From a checkpoint of a small image autoencoder: encoder norm rmsnorm.
Rows from block 4 of the decoder of a small image autoencoder, named by matrix and row number. Rows with one number belong to one channel. Each number is 500 + 50 x the weight over its row's rms, rounded and kept within 0 to 999. All counts start at 0. Numbers have three digits each. After the name is the row's rms in percent of the matrix's.
After each channel's rows are labels from the 100 images, of 14976, where the channel reaches its highest value: "strongest on" is what is common among them. Only what is clearly more common there than usual is listed. The data: photos of arthropod specimens (BIOSCAN-5M). In brackets: how many of the 100, against the usual share in percent.
# convs0: first 3x3 conv (decoder.decb.0.2.convs.0.weight, 256x256x3x3, each kernel summed), inputs 0-85
# convs1: second 3x3 conv (decoder.decb.0.2.convs.1.weight, 256x256x3x3, transposed, each kernel summed), outputs 0-85

convs0.46 085:522461445572508560402507511549465386499489549439628459517512477511539446445615470603511536399466437519463494507619496525492583552558576485419502418406465526554504514512504519454446478463418489536504454498465555505456444431518499512499601471546435515537529565
convs1.46 097:544489489458522381536499548446454533473422386493479562545496432448529492469491491501487466564435480536436506511512492395553495494510418482464434584512518522469521487482406480571483471478551556551555597529534486492493502509465399495497481521340518539506460462
strongest on: order Coleoptera (37 vs 16.8)

convs0.13 104:489452535485571555464515509410504561420538440572544452419607536615536589573494535505502397544527507505435573502419462499508512506528520517458494481550520513545431538542423474569356473428413467512533432529516474487508491490471568465497534492540383505446480588
convs1.13 088:512584475500470410412459408535546482500539507562399490556415530452480503494484489532508515432446498527467468450533458547510565553438485578473527522384486483511526421418503503479587529571579543567459510442551611482558440458510451477458522560469565532471606416
strongest on: order Coleoptera (44 vs 16.8)

convs0.197 096:469426455557482519412593507540428547485495448477424498565570506484553572472527482527424542455470499410520503459461449474509494423403444524460561523526374453515539471558436464529524477543499546519512545390548584544554441520582435472461445505499486430445448483
convs1.197 096:416476557535443455544507525494581550523560556502495437539465482460507555526479529478527434543533485478454500518576530482398422516410510457516430439479544467524487508511527524399439448460492427466501477499423544498500554538524560467484501387576580552538551591
strongest on: order Coleoptera (51 vs 16.8)

convs0.237 108:558492484423569546464535487538484421565497587545457596599527548574457469470423586478451539475512570518465501511514501399475505485415473507509483547396371498474449443529429536489528448563545474440518510433537546571461501502434551514416533455519547520518516467
convs1.237 096:565545477544469487547507463495532532496604441475457491537393454471548466544666530522509451475451449457530577484478550568537605500591526481601396435485542457489520515421502518544444558448551485467470515516522448456530436533508504483490482525502494525500506557
strongest on: order Coleoptera (39 vs 16.8)

convs0.75 105:441471381497438455512481515556503490462552460484443452456544447397525456527456430533552486546416505508448522481534497569459516424511465534470449443489518471530526526378538456476395555450380393504437511499401476457481463572449499494445363435435451456586460432
convs1.75 099:482512514527585548492503446477427496456440433497509483446431532621489554407542508524471541553520487507505491490526473484419559497465547554397539461519591513536481516585553487474549424538526467554451483529539448540520492480468448410617428544488411579515640543
strongest on: order Hemiptera (39 vs 11.3)

convs0.60 095:536504559464524476470514498518408428486536549600484513468468522501428531507434530498523537540501531532532526499468451576509479510554526439515424477500508477455523528588499581541564492469519438479565424463448456538506524553522555483475412452511465517522545444
convs1.60 079:454511460494498526496454538561491537533454456426498503502503537476491539484493491509419528496450452494544502490454469475572435480561515453513455500428439531567511467413513455548509547434490576492346530515535497464471405465367415451393610505550503449585469500
strongest on: order Coleoptera (42 vs 16.8)

convs0.15 115:503589528520581501526513553585539440551509541459430494448565518407482451562542450660491483513470485494434555472499455501521556538511468472466503549469479479503565567589516446497511453460571500572448488456577545420596467499452491448555454468424512527571565481
convs1.15 108:583504538505456458470564569480425453519523459516585510497562377544519502458484496421456417508574599448525494510514558470484489544607532426541551617559464506518559522578475527492568540471401438526516470540481529555435519434460535511470611540499463527480484549
strongest on: order Coleoptera (48 vs 16.8)

convs0.183 085:499485427486526469503528389513499523471461473477476489551522407456483446467481501539530560481555405417463580491505475464506503456459529516523580505585549524455452456417573467543492549541452489476480612503512539408507453385415504443377513536541404500505476451
convs1.183 103:417493488525530574501486523577507609582551529416492485561571509513536495421498581483490482478464515487560431501524519523417479535404453487583562509535475489516474504525442526439432398530477538539455474417456444527531443575472547508550505519524582597458480551
strongest on: order Coleoptera (40 vs 16.8)

convs0.87 116:436467456460540503484424444447491482555663523495494457454474537382518493489440495457459477453539593514521478503398512463507616485480412559507456496463438429483434528432542441500463554473479493467486485435473545498498510511456446508445431449534619431546527526
convs1.87 103:480442454518493557411611568546462535510425550585535533536472505627579553487498515548538481484523489526458503529501409519548492517529494414505605512510540538440566549571466593504455466517573567502472513547576426504524482487537552448495511483529446544462521558
strongest on: order Coleoptera (38 vs 16.8)

convs0.184 104:417493433510542496469515527537492513482510503464473525442484328432403499462458540537468570478506509440451536466506510531500497362461463467490510513573519375521471450593492498556536465443433555512488515459514488490534427571441523537508513461403544483463528459
convs1.184 129:485498481461540488442512470474519584589502530508463502500475526525412532485496419470504483394514464576492464523561522474474532520532523412446500602465430525442490452477553511468493566476561435543551534548489538508391561422423513471463587478497456460502448520
strongest on: order Coleoptera (51 vs 16.8); order Hemiptera (29 vs 11.3)

convs0.157 128:515591536467622528463455572484494543441508539525523480455443528463483470516498545519489485466519570536460444460432416440560524497516429489502419487550356495521530589593488470470453454481458543555551408502537532543551496407486576504597505488529576481498502489
convs1.157 119:493495458487474485570494489505485474482499523514505493522664502530536527519486422442467504516628476427474571528466498516527570499502506466585556509511462496539483443532468541517555504492542466533509464504442569540402481487533419640446547454534502523494470557
strongest on: order Coleoptera (55 vs 16.8)

convs0.217 115:465484521425452505412531524549460542481491542615525545511365598488530578505515512490468556570463495497500600561535492523513579486473546563480478516494570465486457568475436520471413540502483471550470460422559492472410592538556586531527504445425517530491564559
convs1.217 104:509464520448535427448521474475459454554509467496399520492538493485548419496511528534556493485474497541474499437471474526569521461473494550574494470531482498406505510572534482519473456556412450509508439535426544527510394495407555497465558417507471582599494440
strongest on: order Coleoptera (36 vs 16.8)

convs0.215 092:583422439525531505454430507451544440414555511466483513531511447536463579502442602556444526443571494533537430458536444444441519468531428545471457467480475523578489388482508481554518524556528485423541492427490565474515550454502537508480551463555520474557449450
convs1.215 082:507541573466618424481587422557511517555406505508470487458410499512458501525607496493421469524537494548574531471544467560582532509521564538523502518482507496489518474484405566472446624487444473523479595544508425483519563591507511450526475451517519525488545511
strongest on: order Hymenoptera (48 vs 20.5)

convs0.158 133:486469525495522562577491473459445550454633501494446508430498534436482520529446438508522384499453464476444484478489486481476417500472523474517476515475537509563466569542471423514474567449520499492496441463449404460560439562452492475551473447486582449536509430
convs1.158 113:439483431564408520434504582532547549492492551487569562519463469530470550493517506519420520487508493531511587526415552544461450510491535474437601500501518495531536484536495529483513444447493445543514532517504531556500512464510510546582490516569506520475463540
strongest on: order Coleoptera (57 vs 16.8)

convs0.118 108:542575388486467482559527552475503511491505475502505450496525489588509401520492501487516533562377397572486521486492518529548506604487412523439558471578418432507408403515538498485455480420551410530411482438472383455520504453505591512438436550401507488495427458
convs1.118 096:486423536432532535469497549443541509489518440458466528569517434520444506516503537460513466430518477431469540495532468448480564367449589432476473535425474569506523515519494519465550522540422523528554588618498480560513579496516507445505576386556537526533560599
strongest on: order Coleoptera (36 vs 16.8)

convs0.136 116:469508428448419509503519568418420502467499495431499499438443509513437515364590450537489507500513502537552422566445426487500501524490447486537526570436483471467489452458477544554502527543451516515492599509454458520520457480503437467570531448355517540525481510
convs1.136 116:470491437527413494482448479483541463494492596533426565564445445469485476541473490507518490449488507483492452401498513441492480462424527577470514397498477533427549452478481457486528567488434452459487487448616546450538559501575530483430469573569531501534574590
strongest on: order Hymenoptera (46 vs 20.5)

convs0.154 129:526539604526497435297525489556495555459489522566512596509525494561545506553583527413542488504510538537525485512516481511509534512598447535523557509458472455450583546529546664471403529524611513575489470520516431497471549487545539436511588543489542532399515525
convs1.154 118:426500424471492467576503548526528479528459467484442487418438491547416441431455534518480520478434488536455405524437480474530563556451487486564398482492514458497484528532496455540484521537497482438514499424539466471553437496451526535490442486553498491513486471
strongest on: order Coleoptera (39 vs 16.8)

convs0.115 093:548542591544470521529488551466578529581458419493508503401536494537485509479443551544535504543477444406473469510478493427482506473510509502477474571495594491445484451448540541549478529538485437522416486427482438468465493498498440527580507480545459461490457462
convs1.115 106:516405477506395431516535527545439599453520592470476408478495409536518469544457550532386499492576530518430570507526480410533445510411543477553519458525491557458535582479469471401482525476462473570564473521518473493484492530473544484469566506496482466472484514
strongest on: order Coleoptera (39 vs 16.8)

convs0.99 112:563522570467519461533431610495458480490429490601592551611556536584480554515446521564442477543518553527486541500504555500587526496513505523515536508476508539422511515447459442509555581527568473537520507553529552559595537575512360537501377634466513519528588522
convs1.99 115:479495452517486509478538494416424513533461522397529493508503510413556489473382395497442488505435505495518418476458523483547477452549545509508517525531486504550479449461521545451514570407477407454518536481467466433441463488475501480546507497500472403513494469
strongest on: order Coleoptera (64 vs 16.8)

convs0.26 092:469539572458494419474476480486477476508563624482434431485447547539409516471383400487561366582430591497511477529529560432431442504552487411507455546558563480529516460461486504482485535497499541583468469420437508514473568595521513533484484435441526468503551451
convs1.26 100:513499547476565578522513587439480509552480449505567499446588505444611429503424406519489579491571523453552511523575506569418535489531512479461482438483547558462520414433466518545613467502538480440439462481516485497518454455525444451475485508429462481587526495
strongest on: order Hymenoptera (41 vs 20.5)

convs0.238 154:524564477487640513420527521449438519445535522558508475534474495533536541509500521466487570491440616506568513408507539476613601494563513554544482537498538507446454563509608561529469538526543455546543481505532538477551517479525597550496502589555520524405557534
convs1.238 171:515593515513576525476518495560523496475448518562514488499431511552445578498567448543508536475503434416390572550533347555454465512454442516509472512503514552542480542514521459500500464532501556494433490444596474457571466491439577458480521517444428556473680498
strongest on: order Coleoptera (47 vs 16.8)

convs0.147 107:469524445493465597385548481402524440536458494548539470544421396512482476470433495411633404568542497490586446530542480463431513505445401529468471483430438494439465401398546465450489515468544397511517410557507489471467520468498482488502503567545609549512497469
convs1.147 096:454395566544524534518471477568411510471502496598477538501537593535544584472548476495459564427412435410445476439492473510451529536448542630474460502540544480505486544469470483594501476473550515407453486485597424472593560557572508473492480506497499466460532464
strongest on: order Hymenoptera (49 vs 20.5)

convs0.61 086:467459631584540463455462478484531514515547447499583461510412511504529489553430399489497483550492574485414447537476478563548615486483474559535536528490481474523574462457526529542488407519460459405529452485498409488373508412485492561463517458536493553531421540
convs1.61 082:513514364367447473525552522571419515494548469540398492516580431581408450379555631517477476504502394486519498518503509493509501521472588510613488448472477442559546484520527467411521499555551466504558494534546563546563458515544387504554478468514611493512536456
strongest on: order Hymenoptera (42 vs 20.5)

convs0.180 107:500409458505374515413490536542555487514536379442433544445613465476478388562433497562463528555531556559383512525495540506400438450496516425519465487509467486463484524411476521384435538482371452501512473544491425521512533544460498493465412435458412529539447519
convs1.180 111:577566502478471502449561552436460433484449612596557501498525532489505620437562475532540505448535429440569542452505407542520524477504466504498525496479517485549521491558495417570545516549523483455464444430504536445459501503493491523536611488470449549527576477
strongest on: order Hemiptera (31 vs 11.3)

convs0.203 101:488464464502531480463522412470503495610497575535521474485614506603438500447524504466503529466438583477507500571563512563532500509560487434506442546463425520510436629493505526511507504452500459449512473496498416482550482431537516504516492472502502456513507571
convs1.203 093:494544559503411499592469537430482500460446436516491474470448538457516506526488600512534528442478452579472532494501514442599447474472466554426487500446545509505539490469485543532522551496487523576446555548511552509437468549433435485535468479548432510489565534
strongest on: order Coleoptera (42 vs 16.8)

convs0.201 093:457474456403556497519496450507516566444388521420424468439558494504479513542311552595443543511513445532478529482475529408488423459452431401476442559585488520444467473508554468539533476490436532523475575421441398493481513514490474485556527486455504492497504506
convs1.201 087:575468506552491508584470489507476502530528380554542548534442572460461475527552499503537483443576534526474465439569545540521550494550538484505514446449410542521416500552571477526417526507500538456557607520514529518537443494506475555481485488569466535513470457
strongest on: order Coleoptera (38 vs 16.8)

convs0.129 098:566482453570536510425520451501645506439554442467514479456460456479399473543443443528458448527503517500455534481514502449395477497469452417517491472527491470435523491497522505548514505448470477513454541487406620483538486512511397507506409536417457482458521521
convs1.129 097:438487518513518526547433536481468545544448505526599479437537478632535489507564535468543617508407553428554447523476430492477513471527529490536517532508576443563494528537606563492478448534481503461520453470557422520444530576496630499520496526523560502457494401
strongest on: order Coleoptera (37 vs 16.8)

convs0.160 117:529492537367442486583540441529496482441455367469440526546470571520491467444474547472445515457516454520504409549494517441488446507423504522458536487508527447522458452298544415438497480527474387468483521475495427528535453492538447491490565486520471477520434478
convs1.160 145:566581417618441593401447437467572559451505466433518440466505358534496543562430477457558435569430489435462560419565502516482475403396510499535453444503491547552481461469489526498479451456549439503545417532544550472487403502420470553475457526486510502482531550
strongest on: order Coleoptera (36 vs 16.8)

convs0.77 112:472507397485495470486525566486418475562511381427481499505583441553451571453476506632499480461550546410556475472492599480447470476500513455455527537543498490415502433402456499473477568568431452491475473521546444543548428504563454442583566516417473460490477461
convs1.77 122:502537443508427436479438482508537390503470658466472511506377535426514406466492479486459477470434501614464476516470461512485423491505533561393474544519481463573449450442473476375481502466436466524496483472483600486479456510418468457529486506534558531484518563
strongest on: order Coleoptera (45 vs 16.8)

convs0.149 099:541511554453561458591499567434473501520494513432451460539554461514461483551538423476439489574471537466459493487399566481548555499489498441487485573453544454445457476524531473469470520495441407509550464464561535460611529610526529460540427460520489495460545472
convs1.149 089:449436509537485430504526424558589405507467461584458493488392613552516579574351537443511474526522456502477493567481541499465473455482477489420524541544560534502504558490527454416439455532497600474506579552474516503428435448464516514431516561511562486489430566
strongest on: order Coleoptera (36 vs 16.8)

convs0.83 109:506509379497464470527449467523518533531557470534571525473511464480464536496545488463447433596472512462516554503539508532655536528428512550472495548550536585463600618499433561559501525529540538495432429435558504478460477533461519504508599453509546444570509500
convs1.83 139:443513532526523555469529584556458518483413444464457469513548513618521476566508515497530516457484534560522489523461505419408544483513415464525381418476553476479505465424572498542506433505569524504417555504482495573559509489586565561485408519493445521466495554
strongest on: order Coleoptera (56 vs 16.8)

convs0.230 103:441454462480513460498410504495575480480536388581380481385572488533557532502420463561482476494475491479487548447564478466531487444524482477418446442505522497489413519580452500513485477420440517591468538486472529458410543485549589588570556481473414491518390434
convs1.230 091:441533504476540517488457446507472486428388566412544486637458510508489551482508478528423584431503419437462482537508517493468537431521427495515553554552484495542422515481585467513505428542503489462398491467545512543531482542413484428444487587431419534477595515
strongest on: order Coleoptera (63 vs 16.8)

convs0.132 116:452556410523521506456495530456493533480499530484479490513531492482475541532462431470532478493499399472504471524457494440465499533513402443496482570508534609440513471502454543587424548468559406526396459471523440458587397495417483487484602450430552527407528488
convs1.132 098:561459547556520491507489502526488494476570476496502521450477388507547444447538533509480542519501565552495586458493490479465443533533447611490478442511455440534461447521582506510517484605452588511600550497533573521502476556476476449493438496566454447543453487
strongest on: order Coleoptera (38 vs 16.8)

convs0.231 098:483472440418537488550521463467442430527491541482550519523541454399477500452638457584536634515447538501491541518433448521552472427508500444521518555444455475435456469466579574502490543496543481496507543456570387538548395507517570542581436414439547502444448515
convs1.231 111:498535535478467474539397569445550599506506367503487421466527499515517557521404584428507537507547521543454521490522532470491492576545477464486498522505527523519386495487482369515484525472439517517538462523440559484366493424521502472425565519569492475473454475
strongest on: order Coleoptera (40 vs 16.8)

convs0.181 098:466427543433463488560416555474498468462624468541445429507441535424473501479475399507606532498586530506587510506504484432476501473399475481442509474546583470392511583445503496478433502523486476504503484399471372486522525434419503463502486392433482409529519490
convs1.181 117:524508501529529398488460421494405432523459587474508491411498534578479580511467577513452600484547434564509592537536477548400479509469518598498531459564455514532465474544487484523529478424471433550514467480478586462448345593497541488407474591504461520472540549
strongest on: order Hemiptera (34 vs 11.3)

convs0.199 103:462511565512583473536461473463481528511379506416528589457477458385468508466548474517522525518491557529531404527531592481492474502538515530485474476405543461432471476536529528532458510533633463480524596508500442470544513498560449377557358490520461516461602528
convs1.199 098:460535589459453489461516509544553482549438443623497511527562548621521561476517546455545539434462517436506516433410407517549540585571451524551487539551529504475549549536425491521586501538420458490512448404509547524458525506554499491486546554514465491494449448
strongest on: order Hymenoptera (47 vs 20.5)

convs0.189 105:477541537502480454498489580493493445514429441528450479439542483542519472547541518553560550488506468513555422401463493517478531445469535556444533491558551540417580415428435468585459524458425515481512532510555511498487475401475537430536547478529501475538540496
convs1.189 097:564470548462521503454568482466472610522536420521598526499457483413527533426507482494493440607526523504460528581513409511483423574483546482552397554579414514613567568518495488501501434539654392489557498447526525478508429547585416542531452500448578464484492476
strongest on: order Hemiptera (55 vs 11.3)