config.yaml
horizontal_flip: true
bottleneck: "plain"
encoder_activation: "gelu"
encoder_parallel_block: false
encoder_dropout: 0.1
encoder_inner_norm: false
encoder_depths: [6, 6]
decoder_channel_attention: "se"
residual_init: "none"
momentum: 0.95
orthogonalizer: "newton_schulz_5"
warmup_steps: 410
weight_decay: 0.005
Rows from block 4 of the encoder, named by matrix and row number. Each number is 200 + 30 x the weight over its row's rms, rounded and kept within 0 to 999. All counts start at 0. After the name is the row's rms in percent of the matrix's.
# fc2: squeeze-excite expand (encoder.blocks.4.se.fc2.weight, 256x16), inputs 0-15
fc2.39,101,190,173,210,250,170,200,217,255,225,179,200,225,266,193,176,211
fc2.40,088,220,193,227,286,196,206,210,207,160,226,211,167,236,206,224,215
fc2.41,058,226,250,209,227,182,245,214,189,213,258,203,260,226,200,196,205
fc2.42,166,230,205,212,219,208,185,187,191,93,198,222,217,212,201,209,200
fc2.43,052,206,264,163,216,196,227,230,199,190,225,151,201,147,209,213,227
fc2.44,096,216,230,233,236,208,233,195,184,155,208,201,211,278,194,170,213
fc2.45,163,201,196,224,171,176,246,204,199,235,226,146,205,190,197,185,129
fc2.46,046,173,193,259,183,200,226,153,207,274,214,177,180,189,211,204,207
fc2.47,073,202,234,145,272,201,190,200,235,250,208,187,202,212,174,213,203
fc2.48,062,219,228,236,204,209,194,234,223,201,132,149,224,167,178,175,207
fc2.49,069,175,186,199,214,124,221,207,174,261,217,193,239,218,183,212,205
fc2.50,076,202,201,263,249,172,177,165,194,169,180,259,199,219,206,206,214
fc2.51,132,203,224,170,260,204,141,185,198,201,178,199,142,236,202,204,177
fc2.52,081,191,167,222,174,173,179,201,245,195,188,156,224,177,168,196,268
fc2.53,116,256,206,280,195,183,171,194,179,200,169,227,226,193,178,200,180
fc2.54,147,251,197,143,226,201,244,198,244,176,196,207,182,244,185,202,230
fc2.55,091,232,208,215,150,181,184,192,202,151,218,199,214,207,216,205,118
fc2.56,151,218,191,234,245,136,169,203,211,212,183,254,220,240,185,205,205
fc2.57,099,225,198,158,249,263,169,195,234,209,229,167,201,233,182,204,195
fc2.58,158,225,201,235,225,191,217,208,198,100,188,200,199,223,199,228,197
fc2.59,132,190,199,148,231,239,171,195,209,214,219,159,197,272,184,215,182
fc2.60,108,191,189,185,219,188,212,174,219,167,150,137,206,140,198,228,215
fc2.61,114,192,248,247,259,216,185,197,219,167,204,195,217,255,220,193,222
fc2.62,087,221,219,135,130,207,232,170,197,165,221,215,197,194,222,206,196
fc2.63,071,216,204,292,185,218,188,188,233,220,198,209,229,172,188,238,195
fc2.64,078,227,182,234,246,209,194,206,213,197,205,156,214,216,146,168,258
fc2.65,066,235,249,236,146,201,202,183,238,144,168,208,212,204,212,219,204
fc2.66,094,263,193,161,128,207,222,187,220,199,179,192,199,209,178,168,179
fc2.67,068,188,238,131,134,180,215,202,217,216,210,194,216,168,177,216,182
fc2.68,110,211,200,188,277,183,191,201,191,171,168,158,219,255,193,211,224
fc2.69,178,198,215,194,203,214,208,192,193,230,197,90,196,216,185,193,185
fc2.70,073,194,182,152,143,192,220,211,232,151,167,193,209,173,201,217,152
fc2.71,087,237,248,232,230,189,222,190,182,184,167,202,211,269,172,205,173
fc2.72,039,205,197,169,220,129,227,182,189,188,242,225,204,194,195,188,264
fc2.73,140,224,196,173,227,199,172,204,180,135,217,199,187,280,203,201,207
fc2.74,099,226,245,172,162,142,190,169,206,218,200,244,197,227,215,188,240
fc2.75,145,189,184,242,270,193,189,206,158,132,191,200,200,217,199,185,205
fc2.76,075,230,203,257,278,178,191,159,213,187,196,178,226,192,196,187,210
fc2.77,112,203,214,245,240,203,234,180,202,159,208,200,178,276,182,219,217
fc2.78,050,131,232,207,187,224,203,196,211,130,197,181,208,168,234,212,199
fc2.79,155,155,183,157,263,205,242,200,225,221,189,199,208,256,192,198,202
fc2.80,098,204,209,140,235,181,270,203,192,175,155,202,170,205,192,204,179
fc2.81,104,210,159,220,170,211,188,189,225,111,167,210,168,195,193,198,211
fc2.82,062,185,214,270,211,163,160,206,232,199,164,210,213,211,183,254,201
fc2.83,050,231,200,178,129,183,169,210,206,179,147,199,196,145,213,201,210
fc2.84,176,264,192,165,269,167,215,200,184,223,224,177,194,202,229,192,192
fc2.85,082,204,203,283,137,226,197,214,211,186,241,193,193,189,207,196,216
fc2.86,086,196,231,152,223,175,225,210,163,185,200,141,213,247,198,196,243
fc2.87,067,219,216,149,169,203,208,215,207,262,190,219,189,174,206,249,153
fc2.88,151,193,224,212,291,250,216,184,183,226,198,204,216,225,192,216,213
fc2.89,057,173,174,136,139,179,187,176,200,205,203,239,223,185,166,177,200
fc2.90,058,194,187,241,124,180,209,189,205,155,190,211,197,213,175,256,203
fc2.91,051,144,216,261,230,156,231,192,230,218,194,230,190,232,207,210,203
fc2.92,076,246,229,259,202,210,221,182,196,264,234,225,221,215,218,199,215
fc2.93,114,187,173,220,202,198,164,207,246,139,187,220,211,189,206,214,270
fc2.94,107,236,192,236,157,208,135,224,193,240,180,219,153,198,178,196,199
fc2.95,226,195,157,221,238,176,286,200,226,213,183,200,208,218,201,185,232
fc2.96,138,197,246,215,282,215,222,194,166,221,182,193,170,234,198,222,186
fc2.97,054,184,149,177,234,151,212,186,205,174,157,153,218,219,186,164,183
fc2.98,141,192,260,243,246,223,160,196,215,181,182,193,208,248,214,208,232
fc2.99,061,214,267,185,206,218,172,184,223,200,199,177,172,223,169,162,258
fc2.100,091,218,181,188,231,218,198,199,235,228,184,137,221,254,195,238,164
fc2.101,069,231,250,229,265,168,223,231,198,238,171,217,215,204,210,212,217
fc2.102,122,228,163,205,286,174,224,200,223,177,210,201,218,220,186,238,199
fc2.103,067,138,186,249,176,204,207,243,198,194,228,195,200,155,188,151,195
fc2.104,100,214,184,267,178,184,207,209,195,231,164,201,205,146,187,166,245
fc2.105,080,232,223,276,136,214,191,193,202,168,185,176,224,183,199,190,199
fc2.106,132,197,192,185,216,192,203,213,197,219,176,109,202,264,190,210,202
fc2.107,083,237,169,206,146,157,247,193,204,247,209,200,213,185,235,182,227
fc2.108,078,203,211,233,210,240,190,197,209,124,253,167,202,210,192,208,236
fc2.109,155,211,225,215,272,259,216,199,176,210,170,216,187,227,185,231,224
fc2.110,071,238,275,190,157,197,227,214,210,251,219,215,188,180,214,219,192
fc2.111,075,198,226,242,169,210,179,235,187,274,154,186,215,190,193,169,192
fc2.112,088,222,187,251,121,221,192,206,181,188,206,181,168,192,206,193,152
fc2.113,074,218,169,269,141,218,181,209,185,215,233,241,192,186,175,200,201
fc2.114,091,202,179,244,183,180,289,241,219,213,194,206,171,193,203,208,204
fc2.115,106,214,200,201,251,238,210,204,217,193,219,208,189,291,215,188,226
fc2.116,076,152,198,152,228,198,144,193,243,166,209,212,198,240,192,209,173
fc2.117,080,188,196,129,152,159,170,193,217,213,231,225,197,200,192,175,161
fc2.118,066,268,208,221,154,170,179,242,207,194,183,212,193,186,194,180,253
fc2.119,064,230,188,158,119,213,164,204,222,220,197,237,190,188,172,198,185
fc2.120,087,228,195,230,179,224,139,211,203,179,120,200,218,202,202,189,220
fc2.121,076,165,200,276,142,191,192,216,155,208,183,186,201,218,189,177,213
fc2.122,077,224,206,264,127,217,191,220,197,246,204,228,202,185,210,194,217
fc2.123,092,225,199,227,279,219,204,211,198,180,168,151,210,240,216,196,222
fc2.124,049,159,240,174,176,175,231,214,240,231,174,175,168,213,183,209,251
fc2.125,195,222,237,221,231,190,230,200,177,206,212,202,194,209,212,197,296
fc2.126,051,224,218,224,213,180,199,185,175,256,193,152,234,144,239,214,203
fc2.127,111,184,212,232,267,197,206,190,181,178,216,222,184,279,204,187,207
fc2.128,129,202,195,222,234,216,167,198,206,135,191,220,198,276,207,178,220
fc2.129,103,203,262,171,252,265,184,212,203,192,229,189,208,221,207,210,225
fc2.130,105,249,263,227,192,182,212,229,203,259,211,165,210,200,216,182,222
fc2.131,071,147,177,222,198,198,157,198,176,241,134,234,205,224,199,182,197
fc2.132,141,232,190,231,218,163,158,203,204,172,155,193,210,269,170,190,213
fc2.133,080,220,207,168,277,173,212,210,201,205,224,194,236,251,228,175,195
fc2.134,121,222,188,229,257,226,192,182,235,205,179,194,170,263,236,212,225
fc2.135,094,196,188,184,268,225,213,202,197,236,168,189,228,199,217,237,261
fc2.136,111,126,194,224,145,192,207,197,204,194,210,230,182,181,207,249,232
fc2.137,099,275,220,167,181,214,182,201,151,144,205,206,189,206,198,185,223
fc2.138,092,213,208,218,147,211,185,208,219,231,255,142,225,170,231,208,215
fc2.139,114,206,200,219,279,208,210,195,204,196,209,196,194,283,219,209,211
fc2.140,070,242,195,189,174,167,160,205,194,202,279,187,196,175,239,215,179
fc2.141,116,201,186,225,302,187,198,179,194,221,194,172,188,229,194,192,210
fc2.142,076,223,224,172,225,250,218,198,191,249,233,260,202,225,171,217,190
fc2.143,059,177,192,180,134,241,154,212,187,159,158,195,186,210,170,190,214
fc2.144,057,170,185,118,148,206,173,193,198,177,230,225,217,186,207,200,181
fc2.145,089,224,185,115,163,193,147,197,208,223,173,220,187,193,207,196,212
fc2.146,064,232,189,151,163,214,162,191,200,156,213,182,236,199,202,205,264
fc2.147,070,233,192,270,250,231,191,205,218,236,211,192,205,222,236,186,229
fc2.148,086,214,236,234,160,163,200,224,236,209,182,235,271,206,193,198,193
fc2.149,070,234,196,280,174,214,175,197,226,161,229,214,201,190,169,217,225
fc2.150,082,198,190,120,160,206,204,196,256,215,223,208,201,194,180,242,211
fc2.151,044,176,229,145,159,213,210,146,225,223,185,232,242,192,202,178,178
fc2.152,101,240,206,243,197,248,178,246,184,233,234,203,167,211,172,198,239
fc2.153,053,198,199,267,140,248,213,195,213,193,222,213,149,210,204,188,210
fc2.154,073,188,262,143,157,222,221,219,201,258,193,192,201,176,199,199,201
fc2.155,145,195,248,220,275,211,216,194,213,228,199,182,205,234,198,189,255
fc2.156,064,235,219,196,189,179,226,155,225,198,242,262,184,151,196,216,183
fc2.157,078,246,219,225,192,168,205,208,257,235,249,228,211,219,226,234,187
fc2.158,099,231,195,155,184,223,221,187,200,228,146,221,194,193,149,180,253
fc2.159,090,182,246,183,270,209,204,187,154,239,194,228,216,241,203,202,196
fc2.160,057,188,197,162,218,163,214,194,236,164,143,226,181,214,203,173,256
fc2.161,082,170,204,145,202,219,177,214,217,211,234,165,171,269,223,184,187
fc2.162,089,263,155,214,159,220,203,179,192,143,166,214,179,204,218,187,205
fc2.163,121,163,226,133,202,208,183,191,197,232,220,198,219,131,192,177,185
fc2.164,055,186,205,135,140,189,195,220,177,167,177,200,194,205,183,186,144
fc2.165,132,219,187,169,290,217,194,202,221,187,197,154,201,234,191,208,222
fc2.166,075,201,232,196,166,224,197,249,197,203,152,199,214,167,224,130,214
fc2.167,073,183,222,177,242,212,213,192,180,229,220,198,192,279,148,185,210
fc2.168,125,217,223,189,262,208,225,191,210,218,213,201,204,204,215,182,288
fc2.169,117,194,252,220,290,211,226,183,205,200,180,206,211,237,199,201,194
fc2.170,073,197,165,124,138,193,220,177,190,179,170,197,188,193,199,228,212
fc2.171,124,182,205,178,158,208,223,208,220,164,179,183,195,214,202,267,263
fc2.172,076,279,195,188,131,177,203,221,190,180,197,196,203,169,205,204,173
fc2.173,092,224,219,244,142,176,181,202,206,204,253,214,248,190,224,174,180
fc2.174,126,206,209,187,268,200,171,222,191,169,143,189,210,235,201,151,211
fc2.175,114,204,237,237,282,202,208,171,211,192,191,187,183,249,215,199,174
fc2.176,095,204,204,236,265,172,217,205,228,192,174,226,228,261,218,214,224
fc2.177,162,189,172,225,232,234,203,197,205,115,143,204,195,206,196,193,201
fc2.178,072,144,183,259,147,196,220,195,199,245,216,221,216,197,192,181,173
fc2.179,095,271,199,232,143,203,188,205,199,189,225,194,236,235,204,176,170
fc2.180,069,271,164,220,151,151,193,184,234,207,201,210,205,171,197,189,211
fc2.181,083,246,197,187,154,177,161,192,155,222,233,209,260,200,187,189,182
fc2.182,098,202,206,248,220,197,211,197,196,201,175,157,184,266,229,198,259
fc2.183,108,200,199,163,154,186,184,191,230,265,210,235,200,209,229,181,252
fc2.184,062,166,232,180,152,175,187,173,226,160,140,167,186,202,226,214,194
fc2.185,125,210,201,232,260,198,201,193,204,186,189,216,180,288,207,222,223
fc2.186,071,206,174,256,256,159,178,167,213,221,215,217,193,203,158,167,193
fc2.187,065,205,230,258,157,158,236,185,235,212,212,227,191,187,217,179,158
fc2.188,105,196,215,230,296,214,197,195,190,170,213,176,202,240,221,204,191
fc2.189,076,167,178,182,281,172,197,188,203,192,201,199,163,257,189,196,205
fc2.190,087,234,276,259,184,193,213,196,238,230,220,193,202,176,212,200,197
fc2.191,057,174,271,139,199,250,200,209,180,213,188,174,206,193,195,221,184
fc2.192,144,183,198,180,148,176,169,211,218,158,178,202,207,176,172,220,271
fc2.193,068,147,163,169,188,201,264,194,238,189,220,250,184,199,204,203,216
fc2.194,091,251,201,262,136,219,223,187,201,200,248,190,207,196,197,197,182
fc2.195,279,223,223,213,260,181,133,191,193,202,186,264,195,213,206,193,195
fc2.196,132,195,247,241,231,191,219,188,230,286,205,185,202,215,200,200,185
fc2.197,070,148,193,235,164,204,204,209,207,170,193,199,118,187,174,188,219
fc2.198,076,202,176,189,214,168,215,186,263,142,193,252,205,168,189,204,172
fc2.199,074,167,258,235,187,153,228,213,180,253,173,220,181,203,197,176,190
fc2.200,061,161,184,261,194,195,160,205,197,239,186,225,181,180,156,161,225